A small image autoencoder, trained from scratch: encoder width 256, decoder widths [48, 96, 96, 96].
Rows from block 6 of the encoder, named by matrix and row number. Rows with one number belong to one neuron. Each number is 128 + 32 x the weight over its row's rms, rounded and kept within 0 to 255. All counts start at 0. Numbers have three digits each. After the name is the row's rms in percent of the matrix's.
# u: gMLP up (value half) (encoder.blocks.6.mixer.u.weight, 256x256), inputs 128-255
# v: gMLP up (gate half) (encoder.blocks.6.mixer.v.weight, 256x256), inputs 128-255
# out: gMLP down (encoder.blocks.6.mixer.out.weight, 256x256, transposed), outputs 128-255
u.96 093:153142175139131132148122155091134106106143139127070126061124140105111119095122127123104088141088220168158115141111106173112128152151103127142073103120127155113103131118177079133080097166113100100137184134140160125156114143119211169112159124164109107178143122136122086125068113129149099098115064131127150125131201075140117130115112084147130158148098086104135113168105100076140143133155
u.97 128:134098159152141158102093133176160129151190137110130154200133092093100083123123052145158153141140092132091157105163090186057131088131076127117162066131122105160132122141161094162152191132115118119085157198073147133061093148129193149139140106132122138121129135107160091112113086116130121137152156061125135128164135159152157162100073095152159147144126148101156092138089189135088120111136
u.98 094:120163099127142080155135155119170097134135064145118106082074150118176164154107140123131105141094191135117139186091157115128130166093142101144104144125064156101077160170081181154125176112148107112093135157169134119196177140150096135152139162164151143163111095151096114155073126151112144140139117136179163109107168072156143166157111103134076164151132132143078124168103146140188086108109
u.99 091:129117106183120147128146097155158127166125151129120057147091126168097088156134126105154103145129144103132091144126148185153116133092117152079168129154082133163132156171127111113102160094123115191120180086151125119177151103129083127088126072127073209164084073023101162117038083052140165181164081144171091161077093141136089161155107064097108169110140115189072145157081140145127095155135
u.100 089:143184119099117105125109148129134131096134128017137057062149123132150094166115121127196129107098090179119109197088148139089153107129146124131094105133097101081155091080160135163137130126192107083106145105178080145094139092102130087137136138172100128117121122164155100120110096163155134159115202119135127125129128118138151148179181116130153197117110098105145123143112139120084170205111
u.101 096:141130169054116134138112137099116162151164150072151152146132097140132131058093118171133143110105084094207165144116125189090129105140176115156113123175143123137143183122129127063135177081113125167106192150134154162128167154120136199144136157149129106061148182113089158162123134128104109154203123107160070127192104126168117118091091054064110122160108096098160141102118185126190126184140
u.102 092:155122156156141149147061114128113101121107144095134120078148094140124067120147115116196124092075144136129151117109126148140131103116146078208107086172063156156065139193131185120094172106157169134084113097111152154124126132202149085077098129133148197184065110110123111167111134097117175126142155145155138119124143129130057173087154085106114142082122070152078146091131223093144150126129
u.103 100:165158121158053119112142141123052101140196149192112116126096078168112123160093146113128140162135110177132111110151055087088115153174138209168167207134108100164082103110151130146189157145138089153122164100135103136145095134101120122094080127090090119125109129090103109082142111085113130117119166154153132089190126156092145105096104115151164096146082128129179106117110147158154145176143
u.104 100:201105156084093144146111102087119150173145111096128136181117111157106178108170104169102119157103177206173174069119126141164147109115089126150104164127117104114163203151165138000093121174164112062118127115206127186131126209134173127086114096185116151093083127141137060150129162113154140198160193119146147107104133113195152146120147043135126121124127138150101146110137155114156107150097
u.105 099:107151188111147162107027127102056127117094117126167130126160123089188088142088142142156131122131144111134102096115154134043147143146158128076058178092139103125224144115141119089112152114111117141161159189114124130151115080149134133152141134106074143112172169145131151100146165110086096086147105113100197111154162200143084121175147166104168114113066208096120152178153179118138123161130
u.106 116:108134184110110094148158158102088119097140181102117088168136036082132151118126195109182098107168099139181128094126096052182156148106054112113088164106142116077168104124118100135132148154106097107179123113108124153115199133122148180173083163154095118135147142151082127155154173065114070146160094151124131166165107115115112133090100106122164126183106141134132163151086155195146100135089
u.107 097:147142133153140144135107098167043179128139107107121143083099120129103105077138134097118131099096084106135103174132126061171184154160168108111168089144122161117084165173103114113139044113173206106138098120098056122083153093148124132088124122132131154164141165175102118124133162126158088099189148196098164153113199168116110100073124141147153091156113096111150094111129095062129152135130
u.108 108:169097077082132147116092134092088124103110126101218122091190151152119088120139201164147132104148122116169071183147173101184144147095116140105149088107151167193131175049073076085074139150097135115138134191057164096157130163169122111086098134096119178140072121116124131164064142113135152109126108149094043063132130142192112131107147141107136114132092110097097157096135167142089147103134
u.109 109:156084138138124143097091111122123181136140064166120127186156102143103136091162115123087136162106125096065186101136148163137112099127118136171181105150134147172170181120155140124160150097117127057120120145099103126138100119140204189136131120129200130085153143061117107152128099164106166180139118134091156134143115094174169165159086144126132050109095167109169092121078129071169090121138
u.110 093:138108134128106123167132109089163117079084158114142068171142121145126130051146111137067110112165143171065088086107150089164155200175116177156065136074097094097139073104170124095171135114157155108110153099131139158088126116084139154088094148146096091077055108130109121097207091145124153153127123148182186173122111137154151114137135147129103107113060059075142186139168114112124139134119
u.111 100:187145118126132134166120155107133111132112147137119113102104154178134092085088118160134077169069145163184075089077125103130152162162140067130097105091095140147156143078136145106136091122082162097135166108080200076109116126138192166096179130107099140135093180123170143061121178137114095138150158116200139108131130171131067094119149109139134122094145096152149130146152112123068130230104
u.112 085:167085123165115108129150081144119125094044165152154125168106131112126091165141135127161130115071076162160104123180195098064173159170111157163157123135156131117092158161075142169058113149124136148157128097101184157150100107129163093206136131073100104153121088102135160106140138065142114086155091131158129110103169133163148133140072142189108127109148084127118155100142110171168099127102
u.113 082:160155107120113102151055158142076154142131091099108125100161063163165114125120156206143117109139139152088146100081114091090130171135145098145117134162159171164086109159106141157143133103132071053148104094119156058137132109103173118095122117114155100153100171128093115187088168188050131151142108172106107126222084080118184135177178138111114196137138136140110149106050143164153171125135
u.114 101:136122121099132150148099106040116185150099067167179047084077124191122147116096123119160136151133202115144091124124081126124126135122101190156063131117078190139108130110065137140114130127161122162096094137115126124142138194184141140129114111150163142163170211114123133093142139120162204140100135159107148083161207126110180140131109151133157148145087167162120160091089121146129146132131
u.115 097:077135199152098135111151125159101170126120128109158120081098117178153094116116151102073196121085176122052085110184123119173117117126139074159180132133075073108098139112063179063124111112156126058085113105172113106138171074170156107136090117124157170145179140118116099084118088124166205126125127095128148155096201104157128109135154147104161114152143112120176127146071120107090133127139
u.116 098:118176191097129159158137090191089078178178105130145113163109118137174119086092149149161136199143120147158115090149091134103116190129103154107129071077098076196100149075163198144129115128116100132135109073095127191132132090085125176150131144127098147142121086120138139075135081120078092095155103152140096156133114183119145146121147117165118087106143145151127144197164122159207103148095
u.117 112:131051169106112129127168092109107181073140111070115073157124104179142149199119135135158118140118179078178109110133117200100104185065175134149114158151176120110137115081117124147169128110089156102166201081124130189132154072141098110107136134118099211101133103134170217176149166131128095179112107120147128131080146138121173135161171117081101112092162163092130113152124076123105174148141
u.118 091:148043084134123136112085111192119109142123200180075108159093121172105144092109146086136130102090176161143121143135171147212128060094147117159107137090122112135184146188121121171066131179129132085111075166093164054083119185165167168125091109107153154157075117144175145124093098172162157084149121167149115162116130096144171135141106185143145130103092125068121113109121107146133138124129
u.119 096:120200080176134143149209073123127095180175081170130129140153141157111122125104116131126145185126123129120097155112131105132120075114063121129148122154170138102161127082135213125105124087100115078130058151086120127138111167079167126135158069172077105135082075075132156155120119123065184141152169090103173123136138115165167178107113146123113180165132099117161165094088096106147149094109
u.120 097:153087154100169154149155115098125106117099106136085052139131066135145090142132167079080091164117073156083063104118116110188155142121136169158118073137144170154104154175148150105131141094114185152091181092169157088117173109137154160114158130187067158173138088131131106046165133134090152152167133156146169129116167089130173150116077095135097101128200113140090164127122155124133176132078
u.121 104:064150083166108193153107113169119120088069094146083122125135098110082112123145110160098180081151175117165139177138122156147113155146162130115042132134089146120089158140167108166157117124079171080109154128123141135096124111123137133122145087106071130108091157147114130089121111118165138117141077136130131082115142148123118129151045090163115078151160130144118198155065168120128095157182
u.122 093:112095144157118121150129089146152113099143146116119154148150163180122108166066119129144143111137091188136139094197130093109143141118139167124100113166120140118112164117095213107124128135187119095126152130191124183135119204142096084112149146122156154182089122135134143209094143160043169154042177135151120042149187162123127102114109121054153087127103109136154165121107119162145155133145
u.123 108:118150083171118090092176146100151068155172157116175170119091114147170221063172106088108148166112176145081161106147142179152166150104145069064145163151069171121141169095104109129106089159074122169115133047124077161163135138157179136106133154141225126110122144143085148131166156132108096117189101106134161135073102113161133140127109155073157086136136059066152167135114175174118207125177
u.124 081:167134110117127152082169165194174122135102125148099119061073090117077105147177161143194138101159114116148153163083063139174139074142152117096165149132147146091077150145103211112114155137139170146159141174183117172082165163130174130108126153131148152119108129166168135136076129114099114146092138109123178180164172146096080164170147128163119073101139102188138180154091162188165124187113
u.125 093:182100091089139156123122184162133083124102085162075103135151126132162095101119143132107172169133143183096079108080099050147126149142153097131154072069095171134115092107140159115122157129104151022147076168155110114080137108155106095131113124153115110175095145086127104105078111141141130122076107159161150134097096101074094116137132098125122156081100121170183093157152162135118182160082
u.126 110:163123126090156122090118136086156100038160131098140123140099146145118122114214155084088097165098167082125120136103107194113149067139164169135064147131103151075158164153159080087117105109105148176100152095166148076197095134163092116090073109167090137161105148097101120149135057086130158167131087111149153148117125082122112118144153106150095195097142153138113135180128151204096082124110
u.127 105:074139127069128116152172061086151080162170075121138136122160111116095129090085101069106155171121135127122116120150093135155052100163133141079099140125060108154057097128119186121167130160116125175113087116053187169140191198160199113109121187116085122134189086137095154126102143146143129167161102120147078102134178100100124089144181144129109149098133124212118181132105019144143133152183
u.128 098:125101140168099129093152108065079122128176130132026174156075141184124158087133133132112119095126142157092138157192075125151084102188066106176080124136203116116065150137155101118075175121161135113152139146153156117159130127140139159103120122149133087105174154102148099131116062135094170117147049170153129158101126119106093124182133177146121085140156118105098087158111075130106123079091
u.129 103:154108176102080125193136128126143196161077112138104052118167103079180104124083095143172135184104164147145203154143169146105122137124126086103101127168066094109134120146118166171155130112119154094118129109123112116076125157112125094114084188161113184134137152126097121145126157113098171094211215189129138147111161153138158110186130141109147129125151149126151121133093169136103144104087
u.130 098:142120168080113120171092140099170127078121136145096141103138155193171094147115135189170177136092125148122111090139109119144155108137208132148098108162149130098115155105153128090093139137130154096172113136118066122115105079132133139060166159146126118154072100141100185099153110120117080099127102171132155136119101183152082080123151165157106156141074150129164107107068094090145061087137
v.96 102:165124212200098140144159143135126133126107129104127117105061148151187120149138137068163154116111123140095169114122087111120125149144056112139139128176124140080160096102154153160098110177194087157111103141124132127164115134074140090113145111109123112089143148105170149109209138185126133112149069152183089111106120162129074173165118103170173095187153176060138114137103135060128110088166
v.97 129:052140170118138127172131214144105156122126145100104119174128166182107139129131143135168077069172141111117184150173148218166128134178153136173099111148108120118078105127125098133108127119138092164121121108124112108121086146140072164140128176097224091129132167067159110124068103149137146194163120104083103136161119125100096137078105140178150141103177166162133085140114113151131100083151
v.98 094:125092164131146126090151132156200086172133161123157133216112206165117159069071088181065146157133160109097130102089111173141089158125170076090121131178141160130169103126163086165185157078172096091131131107135165048105090074174122106179100148080056167134117115118119082134106116101115149090085097178083172151138151085127091114139095094126118070094184148110093085107129154102130147099140
v.99 097:133139102100113142125133116105087146218161147159101180096180111121147092113144174169164186131085127136129128117124151144158149142169124092062098159069099122114126147101154108131174174130125109101136140154144137169102107157161129124189141148141109160087109089091121083109114110152080086182124186142172155157148076109150125085134079098085082059158123136089116123152110132140101124120154
v.100 086:180127130109149204136132136082080099182178136157137175086111174181127157114089135115104138132108168123110170157171096144101071086116176128177117202097150170168117140131104117116120130176131120121166114032162092093159152133112145130126119143115102174159095120134157104201093120106144097167090122130118130166175139074149106135155126162114112199148168189104144116167147136142199172122123
v.101 098:137159146121057143094104123113108085111132193164126154153130143171186119167158087112098120100189139098103129059121152136101139127093145126080068177171064160149102131100223170092127100173182094117094074105136083124163092111068087124116099158103091084133164129143140128160106107153131104109096128119090140210124070134086094106143059129131101137139132101125097113146169129124171158123120
v.102 111:192120141114169110127143151074072091141154098152141116124072156093164143095160094069132163082090158117085116152097093139111106136095147135174143170116094153138140176228102143050144105109153092163074091121186215136111098164108179148066118083127098135173126138092147088099145151141142073097105155097202149109144138096164138130101138103146083096087164120153174183166111120099140104150054
v.103 101:127114204104148140145108163105103094167142135106113150165110114127136175094117157162153111138113125113140131138135162073067100111158146200100106124151101122192081095106148160156115150128156130120160139106112154134193105079191109089144198122132141103140161132072071172129086129164168154079137129115130146144115167078173145147114127132207168182147161198113192096124112092156143131153112
v.104 112:164115160095174127108107132165103162112115105139147184165054102103155137097169162136132207119150145064130192125106132156084132160096147075105114122105110159085169176090115150125091150113088121120148128147123113133183128107130115115105153136140148104140040033155129179098070121155119179085171148132200087089136085139138105129099192117132144098075148111094126104108134098108090163149091
v.105 092:157131162117100115158094133136129130125189060058150093172104108117126149097103136134171145135150136141137130121130083112115068103116164122174196179145077141105108165173114103209209162101114159068144133107141135102145146157135088153196108050130140145117170123145153092115163120148129133084132137051134137070138131106069117174141121148087177148105150139091139127123114127134160174130126
v.106 103:083059088077161120141128104165121078129096104120109091099122062139107078160150165144069166192121087157163149119156100147090144080170139063160070104131160214146128159161134119128084094156112131136170150052114165123096159173075084157076154146128095090101135105120107071147118198134151137134086112083089062121126167124106139148153129105096150092119102145115178080140108151114119204162174
v.107 092:153127123166160128165139090138155048145177065216126084124097174124109120173119131177134130115132133108086110125111145102132111120149112114151143118117057130133078128087092096126098168141113099085131177143167063151171147133155167194155100111105108124140151195113122143159131119128104103147086076082145126097101122128145116143192097200118118129109112186152068138091151140105115102095121
v.108 107:096100051117119127164101164180200075124076109140157084084158145165148139172127097073183103089127167049178121097135157138133128140152105171123151134124150096131161124086059132088163154089113156220124125104113144162111116142162159136117086133083157148080050102184088103142126097128073181097202147144159081049115082146185171134075191098143131153140142170133165115144125189083106055099147
v.109 104:164086136162093088140164166156130101151093137117090162190131170137133185138169121160135132118153117113123104170152156174191156155117118167147163148069167078114145144093094139121093132109124125090146156123168196110066094121151155112085065125121132132155103162147143147151145072092142135140120153132129160062121192149142097157098153136133162120091155121112096118112130136111181187099105
v.110 110:156173135138132132154112172157110126140081147126103121057137146161043150139151130172123178130149200117161091123114147141142126160154112113163172147120087115148175108082197076186113160095059131110145121123107110104114151210097122091153131134142051103166122123099100085156132124138198131113123130078171145042162143198144122113131153157128150090153071147100110124087144121108110091122147
v.111 114:084169090115155152176105144110203158151100214150108125155131126075119066160106143132114151090138134137159107216125141144146045170126173111105157097126103125116145083120093110161047096078101076177039164093165144171129178148119138147089180133129175144129163109167132066103108065093106128101163172167108120123129119131139137145147124168144165121160106124143113116086130113137119122110163
v.112 084:095136139127114182143117157119099121156131116095135089103158136147114110099145157099146130143146099102107109201139137129105176088109142139083112138069164110142086213109146147116069111137170129104145153088118127118153115160094115185135138168113071123193115159076154158145154080106115117088089110181124159132090085130147036162095175113112140106109152125164067201120123165093199151112139
v.113 092:159164107137132149127186096114091174124169179133113205131227183161129135149107078103042129145104118069112116161158133088138101123144116109113166117100143137091147121075095090083107129149127154105122113147092099111134146143118135168099059091123135115159096115134113107169148172097115124205056155139129111116150099110098126073149154154138139146151189089155077144133109134158116108108153
v.114 114:195134112123099113140098121094135196144122096138125085184075138071093136105170157132171136155101150111061143139112164108158100147148092118138197109128129128196127134156125105103142107162126096157101097092111131178162206160104099192144141110116138110120114123138030160096181096124106083134103151145109159104127146090130117186097128125156137116155130212197132130142169146142157146125137
v.115 108:165120137131096130094128090098184157169060102163133147142173120084116126113119112108120124113095065140149134079171174124143116144102087106145144146112082126158134148145139058074132137097184235141126123107072138174127141203122112122133200120174115123080144167137160158113129148086091094124158097195094138129135146167120127165096121098145090137054128113147151194111181110176123122097105
v.116 098:146146185064120076107116133155132133120191115176141069208148091124130132077075152181114108114165147132200167130130135094103109074197109147125126083135188148110163144112157104138171099156141160111082179116115121094150147086144121124128103174110160079155137141130168113109129137137079134145120105115177148105189114099122136138146140180091226147147177120066136140138142150122137126118152
v.117 100:113120126091084136095128089095154123104094107101149116121110163174123157108187125136153191194126083137123155135167144091103126125134113148133102110129101133104095214156143135119105092107211158103142146125193137109104117136108124088142140178140108108101108106129079110136193160157141100145105130171146136095078134138128101131150102111091094188173137081106168146117151123166095147155084
v.118 109:116144135181133158136158038193132141148159113119086157117129192079066217169097151120112112148142147153125115170116136157159144137154136130127187127099123130202085055106150095152105132079055130119161172112148106130171163172135203161094168123116157121156128132103122150099115202096164139123125136145070113052120118177143126169086146111098183129083113107108150127125126091151151166118077
v.119 095:152161172102151102129112147107054121100159109104107147116171063142125093079151128067099145156135081107152113087113083131131147145151154146214165138113173119140153173118068094184145095111141134157101101116135105108158160124163118116139100116093134169169058148062143087077107118132096124124142139154142116185097095138075117154150135085070151106130177125127150129115081124106113128152123
v.120 095:167193140071140140077111118162149154136116067150121060177142116053157142098084117123069103148113148154062097141114143199173132160115147107112112108070138096105140082152130117126174135127116153092099124079056095178119120140120096206165163091108076138104138108164130064127141146155075080100128117106146165163162157084152138134178101192105185163081195082110131124152124142127145147129130
v.121 098:134101162134123125119083130078119076084074193099167102169144109113096153107148170151106128144094151138122119144117160072111128076214158120130097129086052118107144153117138147110140146159141166143085084104179134150080128165135173136175132166143134094128177089141091120150143078179131152093131116115078177139142173123158122081099127120118128142155080118162174127161096105079138142112104
v.122 107:165141144105173136136125147140130131099113161078126126142132122150117155089076102114082146160114145143108140165124155085147188110143171108143141172154129164108178165174171090104134121123176062102121077116206114082110136102094122072124192178130171140155091187128121140154146123114151132172098068108188120084102104093144125088133161163129112162120112157184106104120110139101155133137146
v.123 091:171106092108110126146141179151179153121142161148111080076117100164144120156084101082120124116132139108103104037155195156075126089091140132124103090115148089164123151141144086124163085161160136118122072214092176111097126109099114132157137086130149087086145137140138165159127154125194078140140127159171184153109150199148122170158046147071060141130139110191191154161187112129193121119160
v.124 075:123134097068105112197090117064137162097158132087116140111054108184189120145208112069173102091126123143156117117185101172120151153120143046139080147121151152101189134124123118079144139162133100148120095115135160111158115097146152118160101071143089133126130125097209098105162080091143132110082163132157171171097151127123111115118086090104091181120184176075080148137098182149118125085119
v.125 096:128145127122142113132149133099103131172133121108148126122145213090097132144130096121151153131183113160102200146142146129066122110081211143121080158145092137068136155112132135134157116140076201165171102155137133157106127131108088178162105140128206127153144202143113142135059121104110158130136135155131093092160125150102077145105089120143093148118135061111172201115167071186123119111087
v.126 129:087107058083118110098153106118129131161123112120094119107112135165122105165107147189163091099115163063094167159142093093124134149161139117127165131151118081108106194181126108158168104108142141162183139169100077136082117180155110134148125077157120184153155112107164151161145201117154128116123146161087110145183109148073178082112149135176088178176161095160151062148247150157051147135113
v.127 091:173099134108112108121101104128154097077157125149159063105101131173115109129150129159164107122184108106108132190102142142122162127147133136127117112194101112138112106085140114167134136195167078106106121084154148171120132124137145085042194104139159100087127123106106094152128148151083079130160187088146173139230108098126149162107134084109164148163116149076105182083110132076115131128190
v.128 094:078127121114105132158104138232128125140129101165146148144119122149145095134137154113105090216166122075152084103141169121192116161112073137131141109077110126122168087098138204137144132133103138106127141125143160068146129142144163109184193117140111109172107081127120107119169172108153136121152162138062133102117152128179066138122053102134137096142123165056091158153114125113152110112117
v.129 127:114128086095104141138138164078046163194165145164139112116129159095052110073147094098138146067175172129132096142091137103154169115122124180105124121088170092110187161090162150169072172117108139150129110120085128167129088177137072142112131161139146074097108097115152151127109118154101114071115147128076125133203159180072072122099088134188119132082106094142145117155138163148116087158134
v.130 093:092137187101139139136148063085191132079168134124116122138144119167150152098125122061141133145167146135127136084128094139134126081146161172082149103136120052114135090118135138143183119147069138103185207120108082174089145065130149104122119165118060119191124100104190094168095153114112102077145121112077115187141102107190151178155130143088136088146117142047196096122143146156118119137093
out.96 091:098128113134188121134139073096128153138118150168105095113105193127128092131124092125158117113093129162129035179097093100078138169149148116111122143090134121089152117158119144151124149194133048138082143111088144099146127095110135100164144154124084177106124138147103058159152167129124089115168069113129153107157107137143081089082121078145130134125108141089139183117115099149132212127099
out.97 114:095154078105124100094110157109098139130152149113126110148146088156141101098148113081083188096146142115095149156127137136148105138167102138162147155142110159154142133071158130093112090136153109168141185126156152088163120101158090151078155146105159136127162066021126158127181143134150122185103138145139152108114102086118138084140108135222109162135138150093133129129151129180123081155119
out.98 101:123117084123129201165090159158118095145105076075099199131121114096182088131130145117138139098127163154133163186107140113043120120118116100142095141096155155119194128070132158148101154104126134129149102166078153126136144074122115157123165145127086155126153124122144099169067146155099101134128115117142138116124155143146127154164079085148059155095157127052101142154105117123087187165082
out.99 099:130089127134080153113163143179162121107162120099154140153169167111109099092130115112145110034145109161157128107136166166124126162158103144104183190146160092112108111123122112098159116163185118059091164167125113156147140151128123127202125133087108142086151094096151121164107173146134122059164159119076112132155120171104171153097084133156130103126099128140152037125202084096158078174101
out.100 105:143138163170132125179144227153106158114123079125099119151129104148094121157144073159148155103185145148130128097084104157141136080119063153169178150112165206128162158104176124184113151117163167099052088161099136072170095151156140138097077094066135124119135077158111143111120125131154104169127143107075120162130101101117109084148051149159150185109112103092131134123043109120128117119103
out.101 103:072162093085141120121135146125139170095132179176073138072146103123110161137106152105062117105148124129097114143125131165132136085101110130094081149146132219092157142126168171131132149124123096087073115201143146110170088150124121163092129074102162115152113088066195170166151113108128194142123195074141090136137130110069161161152104079078129113068144171135136088101118156150150109155121
out.102 093:140129091064162120081051106144128101164119183117166102120109158055102113169188148092093155059141182127120128135163156136099217163127143139074103159173134135190118144161107108135186115094116126188140127146146135119113151126083114112103117126121133163142158103101080090168151151134116111079056136141140100092084213136115125173070164161137150107117127137140110139122144152144181074161134
out.103 110:127117122097195105149122146094104131108110132107155095148111182143153160146130143139112125120134102135068146145147122042185164149140126120139090133105154137191124101116165085201132118159107164118154170121126096132137162148195133140108180077148065108184117135142103098146205109092134146158154100213089187123117118103099159112158142152166184147105079124076072164118126160151144162101171
out.104 103:123155158092224119162084106129183172129178135146126117096163172153111153039097083155105103094144147135119176137145140159246125082127107121138077160092110156173148116141078106086147072132171181137149094121151101104122145127148106132123153106133208123068147147074169134162075106120116119130140147133113048147139100103141152128105130149118175158130123138119121128104077104109077114166117
out.105 104:131156157116144108145188128130146137141097139125162178171177138168114122158102064095128132099176117129097146103158126052180087117109148139133154089165190082123142164111137146104124141027113111174140120155129107156177154132127142124105122080164151141082132159091175193175194094156108098137088120155124134182137136108144104138087123177128204160138152133147102098168125106182083093141130
out.106 099:053170139186078124143170154083126105120128088155105091127112150159130135106123073102100091058178111126091129121227096147116068062174130120199173184156098112123128132130154102109123114077146155145089174090162183120149103117095147108050115153115108136111138120097101076150143160115185132124060157127182099109126094158082177130121137142120119148136138152176119121184106119133074142101054
out.107 093:152144077106111119153109076165138141138112101129088159181124123101181167163101101170142158144103122160101126122168104083121161131135093132109157148068131114145120141128177150109083093167157140083090183138154116122090138070105078169063107149175098088085110089100175128136137133179113159117141139111174115172046096153076149158141099079193190094127090160116148156103144172145143161110107
out.108 111:116134121165106167164105067159116064097184063173153149150126084129164117177143168085111141057131134141162121101138121187101194129177212136124101117187072151167122145064156134074146168164129128165208126050219088130108088102082086131182140149144114114103131151176148146134120092104152122089137127134137121129121124090086123101075148108127140113156161107156119124122144084192113178145142
out.109 099:141131039117114129105124130106071094121120073047079135109106134109108148120080121077145090135133125096111176138131108113078057130038161141184132182125143103144125174085155157127159105125128135070117141074075134105112120124146109186109120083173090080130100025174117129109056142121154131096142081116111102119110162108143131091144104084100134127120084122196102083093153137138137243186130
out.110 094:197154136164112112112168095158138108113091068134169135120134125156137162119153150120157183172140055132067168157108171174175203131131102149175119102132098119103052112121064066100070167110126113170102172209128111082132150151127150144132121165125054118147064076140101087078119147159123177140149135178135119183102093083143132129162122142127087156110094155110118101122172090108100115105106
out.111 096:156232127181095127148190152112117174142168097133100145129077140153190174129180130147109142141142130112081122083142065111106138132121089088169133095080156144132165161191119134148073118120161145145148081153191161142133121181136120136092122140100172162073079120169099152113160158089175128137098149186151081129117097107082160109118159152124144075140115111176175079170140162126122102117151
out.112 092:096118114104091135188151187127113171122098111125123093139121041100104078169168156086121135147127096079137097144099077092127142141117139153112104089074147128164136143124108118164180155129147096111088146112093111072129109119115118101194130116038129167150163166090143188081088090171091153085084125095148176102071132117170141133101100093118178065109159168138111156109092113164138141156165
out.113 086:141068150138122121145097089115121135128066162102155135094096108124118125150130084167116065100087096100150095124156098052117124109134146140180174135167133102101084150145070136073168069118120091133146174139093195180064094123148091124075138200090089155132124142136135167164143122167156133146125179138113124096129126159108157084164151142125108057162149122136148117196143115158162089102136
out.114 103:107145160097177138125147100087140169170139140137096168089092105166132186071079162150153157130125140202116144144125198137138131169156112154135066114085122140134135063124146088098107184120132153149114141093114135168122174092147132181114165116102097106145165143059128121050140123088178129144119080141142160160121171104158172103074154099144166141158088113134014079085171138121110061104197
out.115 090:157130105059150111179108125100124130096137128135109154085102174081054132100108171106088060106097095109119116162101098166141136095148135107108146103113086138103134118094162155118084152148088129123141093143072142120125100127049132145172105130130079081070165148128156140083136221150138146119150134130110156134115087122063154091153134085160086087118084150143103111131105144139096084102103
out.116 096:247122105104138101155151160136163095126112092188181111117139153084155110143182122143124079121096051114119119146216088147156153113065152116140113121111142123133128170173148110127083117131189131056080129137133121163160158063090070112103123150118204100094095090168155118142143107162129094180126097108072168114134127150113096122107141139107094132178116150111136120162129079116170106134116
out.117 101:099114180170117090152111123145128132127131173147086118125188169142128144181148105126072092164175042134049092153090155098175179133137130204182095132067134112144124122118139062116122125091124079091126147140151089104091093163116137134119117186063132104118131158096100150113082104112133085177142129099025088147123167123127155122121160182111179163147141167153166144108128145096151128182140
out.118 096:134120114207067095162120119124093147169109119044106159073148138093096151156102133123124072125153134197109170129157160141146109109121101181130109120111162162131128144150149082153117119191144128100089140200055174118086151170107151118077155135115135141145214149134130138098102162154082127151096103142176197108171109168128142104098136139092090153151168145154109147089175139096114109099172
out.119 107:088151166127132182164101101107096217106118150114140162149157161145111123125173103157136134135104116136105146103122136196129076117159177137179069134167086097173129082088169115085144106085098141124161142099162142138081157166103156140138134132134131103124164083121142082102161159109113164102076097147161111114171059100062141147182156114152149124141132149133160127182110131127106050132125
out.120 096:106104144081083162120084079137114108121166118124117127093160112059112128142090137148159078133112142146178094114087129109194166123073127127130072150162167136104189129133123097168110102140092146152183106161186165128054089099098168079148136110081117129095211172044158128056114099163141080104128168126075138133165141136140140132130127160116149082110124121109156152151116137135152107178106
out.121 108:206114097142105155124105155056164110109159137111100142092079078106096122190176089145130133159139077079186105130112126089146155163152132133141140083124190155103107114134099123112153172122130186106184066133091087119160203103135173068159178117110129135100166116146141150156169143129155081158124139168137145116120138119117146164112135115088121157068144072135123121116130110155111133127154
out.122 096:125135116114113164181110104082090124181086136130121127116129173181122152133181104157150134083100157125072134147156113152150120075070128160131155087071173087187177149077138122131094121138123076138093136145183094165107139131083078124158096156100159126091108086100119040129110188142165154107126135097096101114091133134069180114135218160142130143105158145088071094111150133163127124178138
out.123 096:100132144144141115122076148141135130147154139127091073067095117138067135075112071144151154129114209170135082166147117132112146149138066071105116182111164137060124177183142124075093106150153116136117155117163083124120139134135105099113162097120121097084114141141113103163157083124152113177213096148109163122160112122082105066116095144113155118163138128120143174110136099136131143164098
out.124 099:116162136110157176131131136073136112170118085145108119124109176111141169083128105130116146081156100185128121101156103133107157134074211066049140111096106135147095142087180091161157141120083153088188123163128113138155148113154092051157135119128151159085076172110140163133144155149151161136126103082104126144134156098125133112116038153116127123097159130104130181144164120134202172135050
out.125 088:185079156091103112122157145140150111096113136132155116085116140150134121123196150156118172092158151151048104094188179048096127128135133135123139106111107099077096122150154105161136070101083087140159171084131171137125108174129128100136110146174153122138152124095113106173143080090110160114106129122115162133112137071129148134168156135108134102072190127114176163088105149102084112082121
out.126 102:109139111106148116135110104188073180166184165110120121109135141115109157145154170093120162095143126127089151164124146145137178099087126126093128136080171113170084100103084084131151114135090067132179155155084126189155096103119173130100168126134133103168164085111082091090109147153158118115119161109055137096172156170142094174126080133092137169074110100115079107152121095167186120169169
out.127 097:119077126137129111076129111097161102152194122090172050070133082217085171119100067114145087148130114147150105112114121141139137123171129165128116120122116120033099107143086126148126090160154117119127141115105149170163147140139180135119160166118080089093145120161101173139121103138117167204184160075104087162118076094066173105112160172095158080102149124167146143161179108125116128090130
out.128 094:137087181113124102181071124124134060187113139151102145077128067147084115158121139109139173128120162123098163136143140118098102139172124122111110154193092102211117148070157174136135096206164140095140148123141118157073121113049200158087108146162136164130105140112110114144179176119112129171101160124108126143112163111147156151137196060153084101107178147130163171175139142106079080129138
out.129 090:126149113102102115198163118077130093219174087152102114157126152153078134081138137103133108134136131106169142184122048166118128160100137091111095117157138102132110046141109088119143128119149101143128161102133152146131132105153065090134078183127126137141186092135130108078138105070183143122148088185093104150093104115113113108127118162125165079164142111142123116157094151202123078089139
out.130 096:099163087212102090101096091128165137134081104127135107112121079150099159103130096122117110093119115125135127118154195162087109126174151128117224111169089122136132134154146065127154158151130167115165154168128088118128102172129109145122124131160047150114091169119121152102134120152151109148160108120111135128083120118161151116183072157107112139186106126173141134126102138170090142151164